Rows from block 6 of the text encoder of a small contrastive audio-text model, named by matrix and row number. Rows with one number belong to one neuron. Each number is 128 + 32 x the weight over its row's rms, rounded and kept within 0 to 255. All counts start at 0. After the name is the row's rms in percent of the matrix's.
After each neuron's rows are labels from the 100 texts, of 14976, where the neuron reaches its largest size: "fires on" is the input token at the peak. Only what is clearly more common there than usual is listed. The data: synthesized solo parts of chorales (CocoChorales). In brackets: how many of the 100.
# gate: MLP gate (text_encoder.blocks.6.mlp.gate.weight, 672x256), inputs 0-85
# fc1: MLP up (text_encoder.blocks.6.mlp.fc1.weight, 672x256), inputs 0-85
# fc2: MLP down (text_encoder.blocks.6.mlp.fc2.weight, 256x672, transposed), outputs 0-85

gate.476 150 [113 130 124 139 196 130 124 142  92 170 112  89 133 103 126 125 127 135 111 174 159 141 123 194 112 122 147 122  82 129 132 102 128 127 163 135 106  89  29 125 175 116 143 140 115 133 155 160 114  96 123 113 133  69 120 121  73 150 109 168 177 118 132 119 118 178 140 122  28  77 131 128 150  99 132 127 127  78 119 129 140 156 124 111 123 128]
fc1.476 185 [ 85 145 234  80 136 129  98  85 147 104 125  78 123 129  99 129 115 119 125 125 158 152 164 142 144 132 111 181 117 180 129 134 152 146 122 125 137 132  95 127 130 111 157 124 123 186 114 110 143 134  89 133  93 129 126 160 132 113 123 130 139  96 158 212 160 106 136 134 138 179 104 128 134 144 156 142 128 134 176 123 116 130 135 139 128 118]
fc2.476 370 [130 151 117 101 119 147 131  95 130 130 107 144 255  91 144  93 104 128 112 120 150 137 153 125  90 153 114 161 127 100 127 134 125 227  94 116 111 129 133 127 111 152 113 104 124 182 134 126 134 126 134 137 121 131 128 142 177  80 128 114 151 116 120 125 166 108 121 125 163 128  69 139 184 160 189 148 154 136 151 112 123 131 114 195 123 127]
fires on: "d4" (48); "violin" (18)

gate.405 118 [129 162 129 125 164 135 127 141 125 161 134 118 139  92 135 137 127 128 139 187 212 128 150 146 135 117 129 126  95 172 137  72 133 128 155  39 120  81  99 122 140  70 173 113 169 133 163  85 128  72  86 117 120 117 137 125 127 153 135 130 127  67 141 104 125 157 130 127 102 128 100 128 124  88  66 125 113 131 136 124 138 128 129 128 133  75]
fc1.405 125 [150 121 127  75 188 151 145 134 168 129 113 111 124 127 105 129  87  83 126 132 141 125 148  52 132 128 126 127 125 128 153  86 132 147  66 130 126  95 117 112 129 126 155  73 128 129 240 128 137  74  98 128 127 125 128  87 125 108 177 203 136 128 167 131  97 121 160 129 138 126 119 142 128 105 124 143 128 125 223 225 189 142 204 126 112 145]
fc2.405 146 [123 125 145 119 152 195 141 135  97  91 110 119 155 124  47 123 141 125 102 142 132 143 135 123 128 108 143 133 115 146 182 126 126 181  87 125  87 155  94 201 179 114 145 125 122 120  83 128 117 162 101 141  93 121 141 119 121 115 115 194 152 111 109 107 112 140 159 139 148 142 115 161 169 129 144 128 155 129 176 121 102 144 153 143 148 132]
fires on: "c5" (99)

gate.98 105 [120 131 127 127 129 149 137 128 128 170 128  85 128  25 132 129 122 128 130 129 133 128 216 129 109 166 123 129 143 221  86 108 103 100 130 113 128 118 116 129  66  85 166 128 127 130 230 127 130 113 122 126 130 130 129 157 110 128 128 128 122 108 127 129 173 128 127 132 109 124 128 139 130 127 144 100 129  44 143 184  92 124 128 129 124  91]
fc1.98 111 [ 52 130 164  93 154 125 129 129 128 128 128 128 199 128 130  65 109  73 128 229 128  67 140 102 141 116 128 128 128 123 128 127 128 128 160 127 128 105 120 130 128 128 129 106 129 129 100 128 128  90 130 126 128 125 128 128 128  68  70 128 129 126  88 129   3 122 126 126 115 128 128 128   2  94 128 127 142 127 105  91 105  72 128 129 128 126]
fc2.98 101 [129 142 123 130 127 143 116 129 129 134 133  84  80 128 128 132  96 134 131 139 128 131 123 125 132 118 163 128 128 128 162 120  66 126 143 131 119  97 127 144 144 127 178 130 128 101 132 118 112 135  10 195 125 121 130 118 110 133 132 227 128  74 132 128 123 133 128 134 119  16 134 133 147  79  62 124 126 133 127 134 130 128 130 111 177 127]
fires on: "e3" (21); "b2" (10); "f3" (9)

gate.571 138 [ 97 130 144 132 133 141 131 127 158 185 130 125 131  17 245 121 127 159 130 127 168 109 134 129 142 159 136  96 128 209 123  91 142 133 108 117 125  27  94 128 147  15 126 122 127 115 131 134 123  51  87 131 117 119 125 186 147 126 113 114 120  75 203 154  63  69 141 130  78 128 145 156 117 163 131  66 186 113 124 128  96 116 110 118 145  63]
fc1.571 112 [134 131 122 109 127  81  51 128 129 209 135 202 116 157 136 125 189 106 201 126 120 131 149 139 126 213 116 163 116 105  91 131 125 123 133 128 143 126 128 158  59 127 129 120 133 140 130 142 130 131 158 121 113 255 171 125  47  68  32 131 128 147  90 129 135 227 127 162  50  64 125 135 126 146 120 248  96 115 127 152 134 104 124 126 106 191]
fc2.571 224 [119 129  78 137 119  99 162 146  92 165 116 168  77 194 116  74 107 140 113 144 122 116 163 129 125 152 122 133 129 121 127  86 117 107 126 164 156 123 166 113 117 151  48  78 134 113 150 255 126 114 162 134 154 120 146 127 126  88  68 138 232 140 100 126 136  95 104 169  64  99 135 122 126 111 131 115 130 124  96 160 147 136 118 137  57 130]
fires on: "g5" (30); "trumpet" (23); "c4" (16)

gate.562 130 [112 148 125  81 206 112 125 112 122 126  78 120 127 115 171 129 122 180  82 136 156 144 141 207 129 127 113 132 122 195  87 106 131 124 129 124 148   0  85 192 135  50 134 129 146 130 134 129 142 129 116 129 109 128 133 231 172 128  55  63 132  92 153 120 143 127 125  64 115 126 128 131 131 128 126 115 130 128 127 117 152 129 119 131 146 129]
fc1.562 135 [131  74 131 167 123 132 130  61 122 159 144 117 226 121 129 119 129 158 129  50 173 126 112 139 129 126 128 125 135 138 128  43 127 128 126 122 114  49 105 119 196 125 128 128 126  57 190 123 134 129 118 187 128  47 122 178 137 129 132 125 159 127 137 119 128 121 128 128 120 124 197 145 125  29 171  36 128 132 106 142 103 154 130 190 106 122]
fc2.562 172 [129 123 138  92 184 138 105 128 131 128 124 118 119 100 229 198  90  40 129 184 154 133 128 145 161 114 107 134  86 212 192  13 137 141 154 124 133 133  56 146 132 105 140 133 130 129 119 141  56 122 130 126  71 116 132 102  70 144 123 139 131 129 143 138  92 175 143 139  76 199 154 136 133 130 116 137 124 119 139  86 132 119 129 112 179 208]
fires on: "<end>" (31); ":" (26); "c3" (14)

gate.336 104 [ 83 126 128 124 127 116 151 124 125 129 130 111 128  27 162 131 128 130 170 170 125 127 123 128 123  90 162 124 157 255 105 110  63 127  96 132  91  85   7 139 133  74 189 103 127 130 245 131 129  95 129  40  62 111 128 126 123 117  33 103 127 103 175  99 136 153 124 130  77 128 124 147 135 147 113 130 157  69 133 133 129 143 150 128 130 113]
fc1.336 105 [121 133 174 215 133 128 121 134 125 121  64 173 128 130 106 198 126 129 219 223 108 133 186 129 128 122 133 124 127 128 106 119 127 128 130 168 107 135 126 210 138  97 131 134  68 189 132 131 104 129 132 194 172 119 131  42 119 137 126 223 133 127 132 204 132 138 113 131 122 131 128 173 131  50 125 158 122 130 135 120 176 175 116 127 136 127]
fc2.336 113 [116 108 129 137 107 142 138 128 159 114 143 103 137 231 133 141 138 179 125 119 138 113   0 115 146 123 123 141 139 135 107 221 156 130 138 131 118 140 136 128 139 124 179 144 123  55 106 113 145 110 138 130 117 122 124 140 145 130 160 113 126 110 127 138 128 109 125 109 122 129 125 132   4  61 140  82 116 150 131 159 171 108 129 125 139 108]
fires on: "c4" (28); "d4" (18)

gate.432 120 [122 130 127 141 165 133 186 130  82 130 123 127 129  65 128 124 124 145 123 162  93 131  82 155 118  83 127 116 130 175 116  70 121  98 131 128 169 111  54 112 139 113 130 124  91  70 139 134 124 113 128 128 107 109 123 130 167 196 102  97 233 113 128 127 162 105 169 106  64  85 153 156 100  67 100  90 132  33 123 127 195 130 113 129  99 119]
fc1.432 120 [ 57 118 123  84 118 116 141 148 120 129 100 144 131 131 131 121 174 129 119 198 115 127 130 123 130 101 125 139 130 127 114 115 128 125 139 128 132 126 134 124 131 255 127 127 129 121 153 170  97  70 130 145 123 122 130 135 101  92 118 133 186  51 128 103 126  65 150 116 112  60 191  66 122  90 179  74 133 200 121 123 185 127 124 128 126 105]
fc2.432 183 [120 108  94 139 126 137 137 165 139  92 129  82 124 122 116 137 151 133 132 143  61 118  88 119 114  45 128 127 188 136 129 142 131 121 169 135 128 186 116 202 174 122 153 170  94 122  81 124 120 146 125  99 137 134 128 107 124 134  69 132 117 135 131 122  84 125 165 126 131 125 131 120 123 119 111 128 118 110 124 146 165 133 129 114 114 128]
fires on: "d4" (39)

gate.378 104 [127 139 118 128 154 136 131 112 127 125 133 118 176 102 133 137 128 114 130 148 132 126 127 143 132 123 113 121 126 219 128 105 124 136 126 119 124 126  70 113 128   3 163 112 130 128 204 114 128  87 103 126 106  93 154 177 131 132 130 133 127  68 158 131  63 136 141  67 100 127 146 205 138 125 143 106  84 118 117  97  93 128  97 148 207 118]
fc1.378 106 [ 87 129 127  84 141 160 222 133 115 127 150 129 108 159 129 174 111 132 151  84 126 121 147 188 124 170 153 183 143 134 123 127 107 107  74 128  68 136  67 130  96 126  77 130 147  60 129 104 139 125 126 125 134  98   0 120 168 129 128 128 124 129 141 125 178 116 130 123 138 120 115 123 124 127 140 108 126 105 167 136 132  83 120 138 135 131]
fc2.378 127 [124 157 121 140 126 132  71 150 126 131 130 138 137  60 129 186 138 138 124 131 185 119 128 219 177 124 122 133 127 146 129 145 188 125  84 150  59 117 128 124 129 121 126 134 125 154 123  58 139 146 137  96 127 127 147 123 141 127 148 132  78 146 123 144 138 115 123 127 126 124 107 123 136 115 156 128 131 130 127 159 137 118 141 133 123  99]
fires on: "trumpet" (26); "<end>" (24); "g5" (14)

gate.283 109 [128 130  83 128 137 127 128 118 128 140 129 156 129 127 140 129 116 133 117 127 128 127 180 138 154 129 128 127 128 255 128 128 148 127 128  13 128  20  90 129 128  84 140 113 127 106 166 123 131 127 127 127 122 128 101 110 130 116 128 116 141 128 225 129 129 129 128 117 137 180 128 128 119  99 103 128 145 121 131 173 109 127 126 150 117 113]
fc1.283 087 [128  19 128 130  33 105 128 129 127 121  82 141 128  55  93 128 128 132 174 129  98 130 129 128 125 127  99 129 128 124 129 128 128 128 128 127 132  75 128 129 129 129 113 129 129 214 128  85 127  81 176 129 127 240  38 128 127 128 247 129 128 128  49 128 128 127 160 127 129 128 128 128 128 128 129 187 128 129  13 128 128 129 226 128  75  47]
fc2.283 071 [128 124 130 135 136 134 128 128 134 128 129 129 127 130 180 127 125 190 126 130  57 127 129 128 129 128 120 127 128 127  24 189 128 236 127 133 124 128 128 128 129  61 128 131 126 127 126 129 128 151 131 128 128 128 128  54 127 129 146 129 128 127 128  96 128 128 128  75 226 125 127 103 125 175 127 126 126 128 127 131 131 128 128 128 127 194]
fires on: "c5" (51)

gate.293 124 [146 123 128 129 128 127 128 128 133 128 152 102 133  73 221 128  91 174 129 131 127 128 128 130 128 127 114 128 128 212 111  89 141 126 127 100 127  82  66 112 137  31 163 128 116 128 203  86 121 107  36 128 121  75  77 138 170 161 169 147 179 128 160 128 130 108 128 165 105  88 127 146 176 131  86 130 151  40 135 129 110 128 116 141 138 105]
fc1.293 104 [221 128 166 106 131  68 103 132 127 128 127 128 128 149 128 255 189 129 140 127 130 148 128 171 216 127 141 128 124 108  89 116 109 111 149 128  82  66 129 128 134 128 128 128 135 129 175 128 129 150 128 122 156 208 133 127 127 128 137 158  70 131 128 126 149 167 128 215 211 105 128 128 128 153 122 134 129 123 125 129 112 119 128 127 135 112]
fc2.293 132 [129 129 129 129 181 117 125 128 128 166 129 128 125  78 154 130 129 128 191 127 129 131 127 175 162 153 128 128  92 166  71 126 129 126 128 144 128  37  17 125 128 128  85 127 146 125 142 144 128 128 128 128 129 128  82  66 129 130 134 129 129 130 193 131  50 128 133 129 128 128 129 128 125 165 128 128 124 122  80 250 128 124 127 108 128 128]
fires on: "<end>" (29)

gate.223 105 [147 114 121 130 136 102 122 123 125 132 138 126 129  28 188 124 126 156 125 162 129 128 131 131 152 126 104 104 131 195 123 142  72  60 158 103 135 147  76 125 135 104 202 128 157 133 159 174 151 116 121 118 128 116 125 130 127 125 101 130 132  64 128 132 148 122  98 106  41  66 128 128 138  41 100  77 205  88 126 135 126 130 114 140 123  30]
fc1.223 094 [132 131 144 185  93  69 128 125 126 119 127 136 125 118 120 129 179  91 125 139 135  75 144 121 118 111 165 131 123 134 134 124  57 129 120 118 123  70  82 171 133 118  97  94 128  82 131 129 147 121 129 114 130 135 126 130 122 124  37 130 125 129 109 114 157 123 122 127  89 128 128 127 132 198 124 188 172 180 127 136 126  92  79 136 123 100]
fc2.223 118 [122 129 120 122 133 117 132  20 141 119 112 128 112 164 123 138  92 144 125 140 152  88 129 149 140 130  87 138 119 158 125 129 129  74  90 137 146 101  98 133 122 251 153 128 142 114 129 133 244 128 116 125 121 127 119 128 128 131  94 123 117 128 124 182 255  98 125 128 127 141 134 125 124 134 137  76 130 120 121 158 157 112 126 114 127 143]
fires on: "d4" (26); "trombone" (16); "c4" (9)

gate.354 078 [137 135 128 178 129 110 124 124  86  96 120 132 121  30 119 169 127 114 130 139  86 139 149 141 111 132 128 130 127 170 129 127 113 116 131 150  80 111 109 142 121  98  86 114 127 139 255 135 128   2   9  99  72 146 113 154 126 154 100 130 115  29 147 128 133 124 127 130 134 130 150 130 149 105 101 131 150 118 121 155 180 121 121 139 132 127]
fc1.354 100 [103 205 123 121  61  23 132 192 122 128  37 133  35 196 114 114 152  88 121 132  73  80 138 169 139 129 180  53 128 109 130 130 149 134 119 132 127 128 227 138 116 119 131 124 132 130 235 104 128 156 126  96 116  90 129   3 103 127 122 130  94 127  82 130  84 136 129  56 126 113  46 132 130 129 130  87 134 170 129 131 130 176 128 136 115 131]
fc2.354 078 [139 138 106 115  90 129 157 105 129 136 135 138 153 130 132 119  91 189 118  67 156  71 140  65 115 173 133 125 144 132 123 149 115 133  22 134 109 157 124 126 100 157 107  90 135 164 155 112 217 109 151 131 130 119 161 114 209 124 148  81 137 156 113 156 199 109 145 111 136 133  69 110 140 152 180 131 129 136 198 141 163 127 147 181 105  86]
fires on: "<end>" (50); ":" (25); "bassoon" (14)

gate.554 129 [127 131 123 137 128 116 119 115 130 114 104 128 128 106 147 103 158 124 109 137 128 186 168 153  71 127 108 134 154 255 124 122 109 121 132 115 143   8  40 146 122 108 229 127 115 138 128 138 124  96 113 119 133 138 128 196 151  94  81 136 148  74 112 136 132 127 128 123 125 125 153 121 149 143 112 133 188 119 130  92 116 126 110 128 130 127]
fc1.554 134 [119 126 120 104 115  72 127 125 101  14 123 125  92 128 106 134 121 128 124 187 124 145 125 130 123 116  92 207 120 127 129 124 122 130 220 146 152 151 111 147 119 126 157  95 131 153 129 139 127 131 111 121 130 128 144 128 102 169 124 133 127 148 126 189 116 143  29  92  90 115 136 139 134 107  72  93 127 105 122 139 172 100  56 110 107 192]
fc2.554 242 [128 134 116  97 102  85 110 137 131 174 135  78 102 178 100 127 135 148 124 135 130 122 104  86 104 129 127 147 149 128 122 129 135 111 145 171 128 124 131  93 119 131 108 128 129 129 133 118 128  80 133 124 149 128 162 143 130 137 104 120 188 189 141 174 167 127 106 193  26 119 122 194 155  47 106 125 139 126 132 136 136 112 135 139  77 130]
fires on: "d4" (26); "trombone" (9)

gate.35 104 [ 90 177  98 133 125 144 108 114  95 166 123 120 127  85 130 124 130 131 123 229 128 131 173 186 121 127 124 125 200 174 106 123  89 127 122 122 112  48  64 133 129 127 163 129 123 170 126 130 158 125 124  44 131 126 125 185 127 121  98 129 154  60 156 128 123 127 126 114 127 117 127 159 175 123 124 138 218  15 120 126 126  94 127 135 154   1]
fc1.35 098 [129 119 143 128 161 117 124 128 128 131 128 128 112 135 124 130 124 111 128 114  89 129 123 124 129 119 134 125  18 209  92  54 128  78 123 139 117 162 129 126 188 132  89 129  96 127 128 109 126 153 131 134 128 125 100  93 125  29 147 128 109 159 131 113 107 130 180 155  37  70 173 128 126 123 152 121 156 136 136 128 128 131 139 127 133 124]
fc2.35 105 [107 100 162 152 135 156 152 131 125 127 127 136 125 138 132 123 150  74 134 123 107 155 155 131 126 120 140 100 138 114 127 127 134 135 139 119 135 136 145 151 159 109 132 227 101 108 130 126  99 136   0 131 132 153 114 153 106  97 126 151 121 109 109  46  80 117 237 132 128 117 141 131 122 115 128 121 127 160 107 123   0 130 126 116 152 134]
fires on: "d4" (65); "d3" (14)

gate.541 117 [135 134 102 152 122 110 133 138 117 142 147 129  98  89 124 125 126 180 139 136 178 126 122 128 111 145 118 119 193 178 136 116 101  54 127 142 127  81   0 132 127  95 206 141 133 133 138 134 148 120 128 117 141 133 129 136 125 186  79 127  95 113 111 208 181 101 106  97 135 116 133 126 148 106  99 125 140 127 123 180 156 128 132 164 129  99]
fc1.541 134 [125 188 144 101 149 239 132 100 139 139 144  93 149 131 201  71 160 128 156  96  98 125 155 130 144 128 120 142 119 148 117  64 147 148 158 102 123 155 104 113 184  94 119 114 117 121 137 106  93 123 104  44  96 146 144 115 143 128 158 147 186 140 151 140 106 127 167 161 150 134 133 129 102 161 128 128 127 100 124 126 110 191  90 134 131 137]
fc2.541 211 [130 125 165 150 131 139 126 125 129 118 134 127 130 127 149 116 136  94 126 156 102 255 132 131 119  64 154 127 129  63 123 111 179 133 217 100 152 148 132 131 135  89 142 130 106 118 106 138  62 127  51 136 132 137 112 190  97 113 173 133 114  77 125 108  70 144 158 116 134 134 156 138 126 144 111 132 122 133 111  66  90 134 101 115 171 132]
fires on: "d4" (77); "d3" (7)

gate.29 113 [104 128   5  72 210 110 160 202 143 127 132 137 156 118 168 129 128 166 139 142 128  91 134 201 110 138 116 128 128 255 109 129 122 112 128 127 128 114  59 129 127  16 211  85 128 181 145 128  88  50 124 124 130 128 134 128  72 151 128 129 138 113 129 128 128 129 163 128 155  54 153 128 128 125 128 129 131 112 129 128 128 128 123 128 128  75]
fc1.29 110 [128 128 128 129 130 128 128  88  56 128 118 120 128 128 128 144 128  66 128 127 128 128  95 128 128 128 128  80  62 178 128 128 128 128 199 128 128 128 175 128 186  54 128 136 112 128 213 128 128 132 128 128 128 128  79 127 128 116 128 128 210 128 129 128 175 128 128 128 159 128 128 129 128 128  96  96 167 168 128 128 237 132 124 174 209 128]
fc2.29 104 [129 131  92 250 133 131 127 129 130 128 133 168 229 133 131 128 133 131 130 124 128 127  41 138 187 128 129  73 102  18 125 130 133 128 131 127  93 138 129 124 132 238 123 129 255 128 124 122 251 132 128 205 130 131 127 130 133 128 133 127 127 127 128 126 126 126 127  43 129 127 122 126 127 128 137 127  11  99 127 128 129 129 126 130 129 118]
fires on: "c4" (61)

gate.261 126 [139 153 138 120 122 108 115  50 132 124 180 113 145 111 166 127 115 149 126 127 183 132 140 144 115 128 126 130 113 205 135 118 132 135 132 104 163 115  51  98 231  96 138 130 179 110 109  53 152 108  66 137 104  67 133 137 171 126 164  89 127  78 137 186 129 135 130  67 115 160 178 169  90 130 128  82 162 125 182 137 134 110 129 165 156 122]
fc1.261 128 [189  99 152 156 123 159 134  93 118 111 132 134 136 123 130  85 136 112 110 124 126 151 161 109 126 134 160 127 133 121 134  68  86 146 131  36 120 128 125 134 133  33 134 114 110 131  84 113 103 132 115 127 134 154 104 251 131  96 128 135 137  56 117  63  98 168 207 133  38 118 112 169 103 132 179 153 136 193 126 102  66 197 124 250 159 115]
fc2.261 257 [154 114 144 168 119 138 120 124 125  73 165  98 123  77 122 150 107 128 132 113 118 136  79 126 133 109 154  92 130 191 129 126 129 100 124 117  87 140 125 129 158  93 191 199 147 135 117 133 182 144 130 152 142 122  47 131 128 176 157 131 118 104 131 127 121 139 106  61 203 135  97 125 146 126 118 140  92 118 159 102 123 130 178 131 202  58]
fires on: "g5" (52); "c5" (22)

gate.59 128 [123 190  41 122 128 131 131 114 129 130  87 143 126  65 128 118  64 227 126 126 161 119 146 177  98 106 111 131 128 237 112 108 125 137 128 118 128 104  67 126 129 128 223 125 125 216 131 133 134 126 131 130 126 131 210 131 131 126 119 128 154  61 130 129 193 130 113 118 120 115 127 132 141 120 129  82 145 113 131 150 181 128 108 172  98 122]
fc1.59 120 [146 136 134 105 135 135 124 125 140 129 132 175 149  64 173 128 134 230 131  77  31 133 117 110 101 129 137 132 122 177 115 116 131 116 161 176 126 140 128 122 134 106 193 217  92 198 164  50  88 129 178 174 128 126 123 137 128 127 125 127 130 130 141 128 123 185  79 143 113 186 136 116 154 131 121 140 124 106 129 111 120 123 123 209 124 135]
fc2.59 189 [128 139 121  91 124 128 120 183 128 121 124 110 175  97  84 139 190 133  79 158 148 227 112 126  92 115 123 147 134 134 143 152 168 129 241 149  52 127 128 130 142 122 134 146 129 154 105  41 127 158 129 127 170 127 167 127 122 143 134 166 127 190 120 129 134 132  90 146  98 116  93 136 164  94 132 128 120 130 130 129 136 129 159 207 120 122]
fires on: "<end>" (29); "f5" (18); "g" (17)

gate.533 114 [128 172  88  79 128 129 184 117 128 128 128  78 129 128 128 128 128 147  69 128 165 156 128 128 128 138  66  87 128 255 128  75 128 128 166 128 146 146   0 128 128  19 209 128 125 128 146 115 128 128 128  84 128  89 128 128 128 128 128 128 136 105 128 116 127 119 128 132 124 128 128 128 128 128  93 178  72 128 125  99 128 115 128 128 128 128]
fc1.533 103 [123 128 124 133 128 128 128 236 128 157 128 127 128 128 128  73 127 148 128 128 129 128  36 127 128 128 128 115 128 187 128  50 128  76 150 128 128 128 127 248 146  86  99 128 128 128 108 128  60 128   0  38 128 128 128  76 117 127 128 128 128  75 127 128 128 128 128 117 153 128 128 136 113  60 113  81 126 184  77 128 128 128  71 129 234 128]
fc2.533 081 [128 121 160 128 186 129 127 129 128 128 130 128 129 128 128 129 132 126 129 127 128 129  49 128 129 101 128 127 129 128 128 129 129 128 130 127 128 129 128 127 128 125 174 128 126 128 128 126  56 130 128 126 124 136 128 130 125 129 130 129 127 126 129 127 127 170 130 129 128 128 128 126 126 129 130 129 124 129 126 128 127 128 128  65 128 130]
fires on: "e4" (53); "e5" (41)

gate.490 084 [118 132 125  97 134 144 174 116 200 128 139 122 236 129 130 125 129 154 125 255 129 126 125 122 145 116 111 135 144 158  53  99 141  91 137 110 133  60  85  67 126 128 152 146 120 111 133 121 122 114 105 128 106  80 150 144 140 138 128 123 213 100 142  83 132  89 137 123 150 126 177 133 107 128 106 110 115 128  57 128 128 142 108 139 133  59]
fc1.490 095 [134 111 150 125 165  77 171 122  78 127 158 123 143  99 110 170 131 112 133 110 124  98 130 131 143 138 162 163 122  78 113 129 113  90 114 132 121 154 209 130 164 143 109 128 211 147 115 119 120 153 126 125 176 241  90 102 126  78 133 139 120  88 127 108 129  91 128 130 158 119 100 128 169 127 128 145 127  33 138 136 137 128 162 121 214 233]
fc2.490 087 [133 163 139  97 132  72  99  72 139 143 125 124 131 107 121 133  99 125 129 124 140 146 146 155 141 158 130 154  64  91 111 100 125 150 138  61 188 133 104 103 144 208 106 113 179 128 168 150  84  70 114 147  79  82  70 118 125 116 135 114  97 104 135 185 121 156 140 128 107 175 178 142 113 173 139 125  83 124 119  86 119  75  51  74 154 229]
fires on: "g5" (78); "trombone" (14)

gate.625 118 [128 127 147 133 161  93 117 127 125 129 190 108 152  82 189 130 127 127 155 136 130 110 142 141 183 126 116 122 126 255  93 100 124 127 176  33 130 125  98 112 197  74 172 120 130 115 190 130 130   9  86 125 104 118  91 130 134 176 108  48 129  86 191 125 138 129 146 115 100 128 132 130 107 127 151 134 129  58  81 132 122 134 122 124 160  62]
fc1.625 111 [ 27 117  58 129 133  77 129 131 116  91  22 102 127 177 115 119 132 129  84 198 127 128 132 129 147 127 123 156 176 119 113 138 128 126 136 178 123 128 126 130 128 149  83 128 120 136 128  80 121 138 127 156 148 161 137 231 125 127 145 159 127 184 103 128 136  81 101 131  60 148 113 118 137 109 129 131 133 146  90 136 132 128 145 157 116 128]
fc2.625 135 [125 139 129 237 130 130 136 146  69 169 136 125 123 153  91 140 130 127 133 122 124 128 129 133 130 128 139 101 133  71 150 113 148  11 133 182  90  85 147 125 160 124 122 132 141 100 128 135 127 119 116 128 144 131 121 133  43 182 125 129  65 132 112 124 122 123 126 134 128  64 130 129 132  54 120 104 127 126 114 231 130 133 151 111 124  63]
fires on: "trumpet" (28)

gate.335 114 [118 125 121 128 135 146 159 130 129 131 135  95 158  91 151 131 167 199 133 193 111 108 169 220 129 114  95 194 144 204 107 175 128 128 128 123 137 108  77 125  86   0 189 105 128 133 144 125 112 125  80  55 119  77  78 170 128 138 121 140 135 123 189 132 154 123 131 128 122 121 126 126 162 121 111 128 128  91 128 143 130 129 122 199 114 122]
fc1.335 117 [146 127 126 146 179 128 129 190  78 128 132 163 124  74 130 113 163 190 135  96  99 127 145 177 108 129 157 126 129 146 185 135  77 182 116 111 128 122 125 128 172 157 129 125 128 128 171 189 122 128 130 105 155 113 109 128 126 134  85  96  37 174  83 104 122 133 128 118 174 102 128  76 130  75  98 136 127 107 129 144 128 154 129 128 109 104]
fc2.335 144 [133 144 171 129 129 126 107 128 129 139 232 123 137  88 128 181 126 160 245 124 161 105 112 108 158 130 125  63 115 210 168 135 128  82 126 132 113 213 105  78 128  57 123 129 180 127 164 124 130  99 122  89 121 102 133  83 128 201 150 127  97 130 177 159 137 166 119 127 119 164 151 123 131  93 128 105 134 146 164 130 127  92 125 127 146  96]
fires on: "e4" (54); "f" (30)

gate.424 093 [127 161 120 139 177 105  58 132 128 142 127 129 115   0 143 128 132 219 136 169 134 131 128 134 142 128 113 130 128 239 118 122 146 127 127  20  77 102  91 125 109  95 148 134 130 185 135 106 128 110 121 109 177  97 137 148 135 128 180 117  88 123 132  81  56  45 124 128 118 117 128 126 127 127  45 128 127 117 122 119 129 144 108 144 127  88]
fc1.424 095 [129 128 129 138  72 129 176 140 134 142 169 128  75 128  71 130 136 128 146 115 126 128 125 195  77 144 217 119 128 133 129 122 146  22 205 130 127 128 123 123 136 128   5 130 128 142 147 127 141 124 110 127 135 127 115 128 159 133 139 128 127 140 179 128  27  64 128 128   9 116 128  59 196 207 128  95 122 128 156 161 128 128 128 125 128 122]
fc2.424 114 [175 201 119 132  61 119  82 150 128 129 161 129 192 128 129 128 128 126 128 128 128 128  90 113 126  94 127 127 186 129 128 128 128 100 101 128 128  86 128  75 128 129 127 152 150 128 125 114 128 128 168 131 129 122 139  89 171 143 129 118 128 106 128 128 140 165  24  78 127 128 128 106 127 128 153 128 125 129 130 107 146 128 128 193 234  75]
fires on: "c5" (88); "c4" (9)

gate.214 098 [ 90 221 133 132 136 139 178 141 127 128 124 157 127  41 177 134 124 172 131 137 207 132 127 134 152 113 124 166 121 193 128 111 198 123 130 118 134 123 123 127 132  76 131 126 118 105 129  88 197  47 120 188 102 131 130 125 123 131 127 131 122  26 203 130 128 128 132 128 122 125 132 139 129 127 126 105 163 127 156 128 148 128 123 132 137  80]
fc1.214 113 [138  99 125 124 191 218 132 171 125  99 154 123 127 166 127 128  57 130 186 120  96  36 127 132 129 139  63 121 165 154 123 126 128 207 132 110 129 171 153 130 128 134 142 123 107 137 129  84 129 132 138 125 133 127 124 158 165  43 126  87 181  63 109 116 132 129 129 127 122  13 125 173 130 126 190 126 211 125 127 130  52 132  97 171 127 126]
fc2.214 090 [120 102 133 130 128   0 147 125 178 125 170 109 108 129 168 135 140 145 155  84  91 106  90 129 148 117 125 113 130 140 107 120 141 142 139  99 160 125 110 117 127 121 140 143 130 107 123 147 120 128 138 127 123  95 131 117 127 140 143 122 135 115 154 141  98 138 146  99 138 157 129 130 102 148 114 129  95 134 145 110 130 117 127 101 132 145]
fires on: "<end>" (54); "g5" (10); "trumpet" (9); "flute" (9)

gate.334 094 [132 145 128 164 142  68 123 129 126 128 182  88 140 127 234 129  87 127 135 192  97 129 128 241 128 128  77 128 138 164 125 139 129  78 133 125 129 119  74 126 128  47 193  86 128 255 191 123 130 127 126 125 129 127 125 131 131 131 131 143 140  23 150 183 130 129  85 129 115  72 125 178 128 128 128 105 128 133 126 180 128 168  39 128 129 128]
fc1.334 086 [127 123 129 134 139 132 137 127 129 236 189 115 108 127 127 132 126 126 129 127 124 129 130 128 123  91 127 128 127 131 132 127 134 130 127 127 127 128 120 130 130 121 195 126 255 128  74 134 128 149 151  87 125 126  84 126 119 129 124 127 127 127 131 119 126  94 137 136  42 131  84 135 152 126 123 127  45 127 132 127 126 127 128  89 115 100]
fc2.334 081 [148 124 165 106 129  99 124 161 146 127 125 118  89 126 125 126   0 119 131 129 127 126 127 136 103 147 126 201  80 127 128 120 128 130 117 127 135 126 128 127 139 164 128 111 129 148 130 172 140 120 163 119 143 134 130 126 128 127  18 128 142 176 141 155 147 130 170 147 126 127 106 141 173 126 106 153 147  95 141 124 131 113 128 130 117 207]
fires on: "trumpet" (25); "e5" (23); "d5" (9); "e4" (8)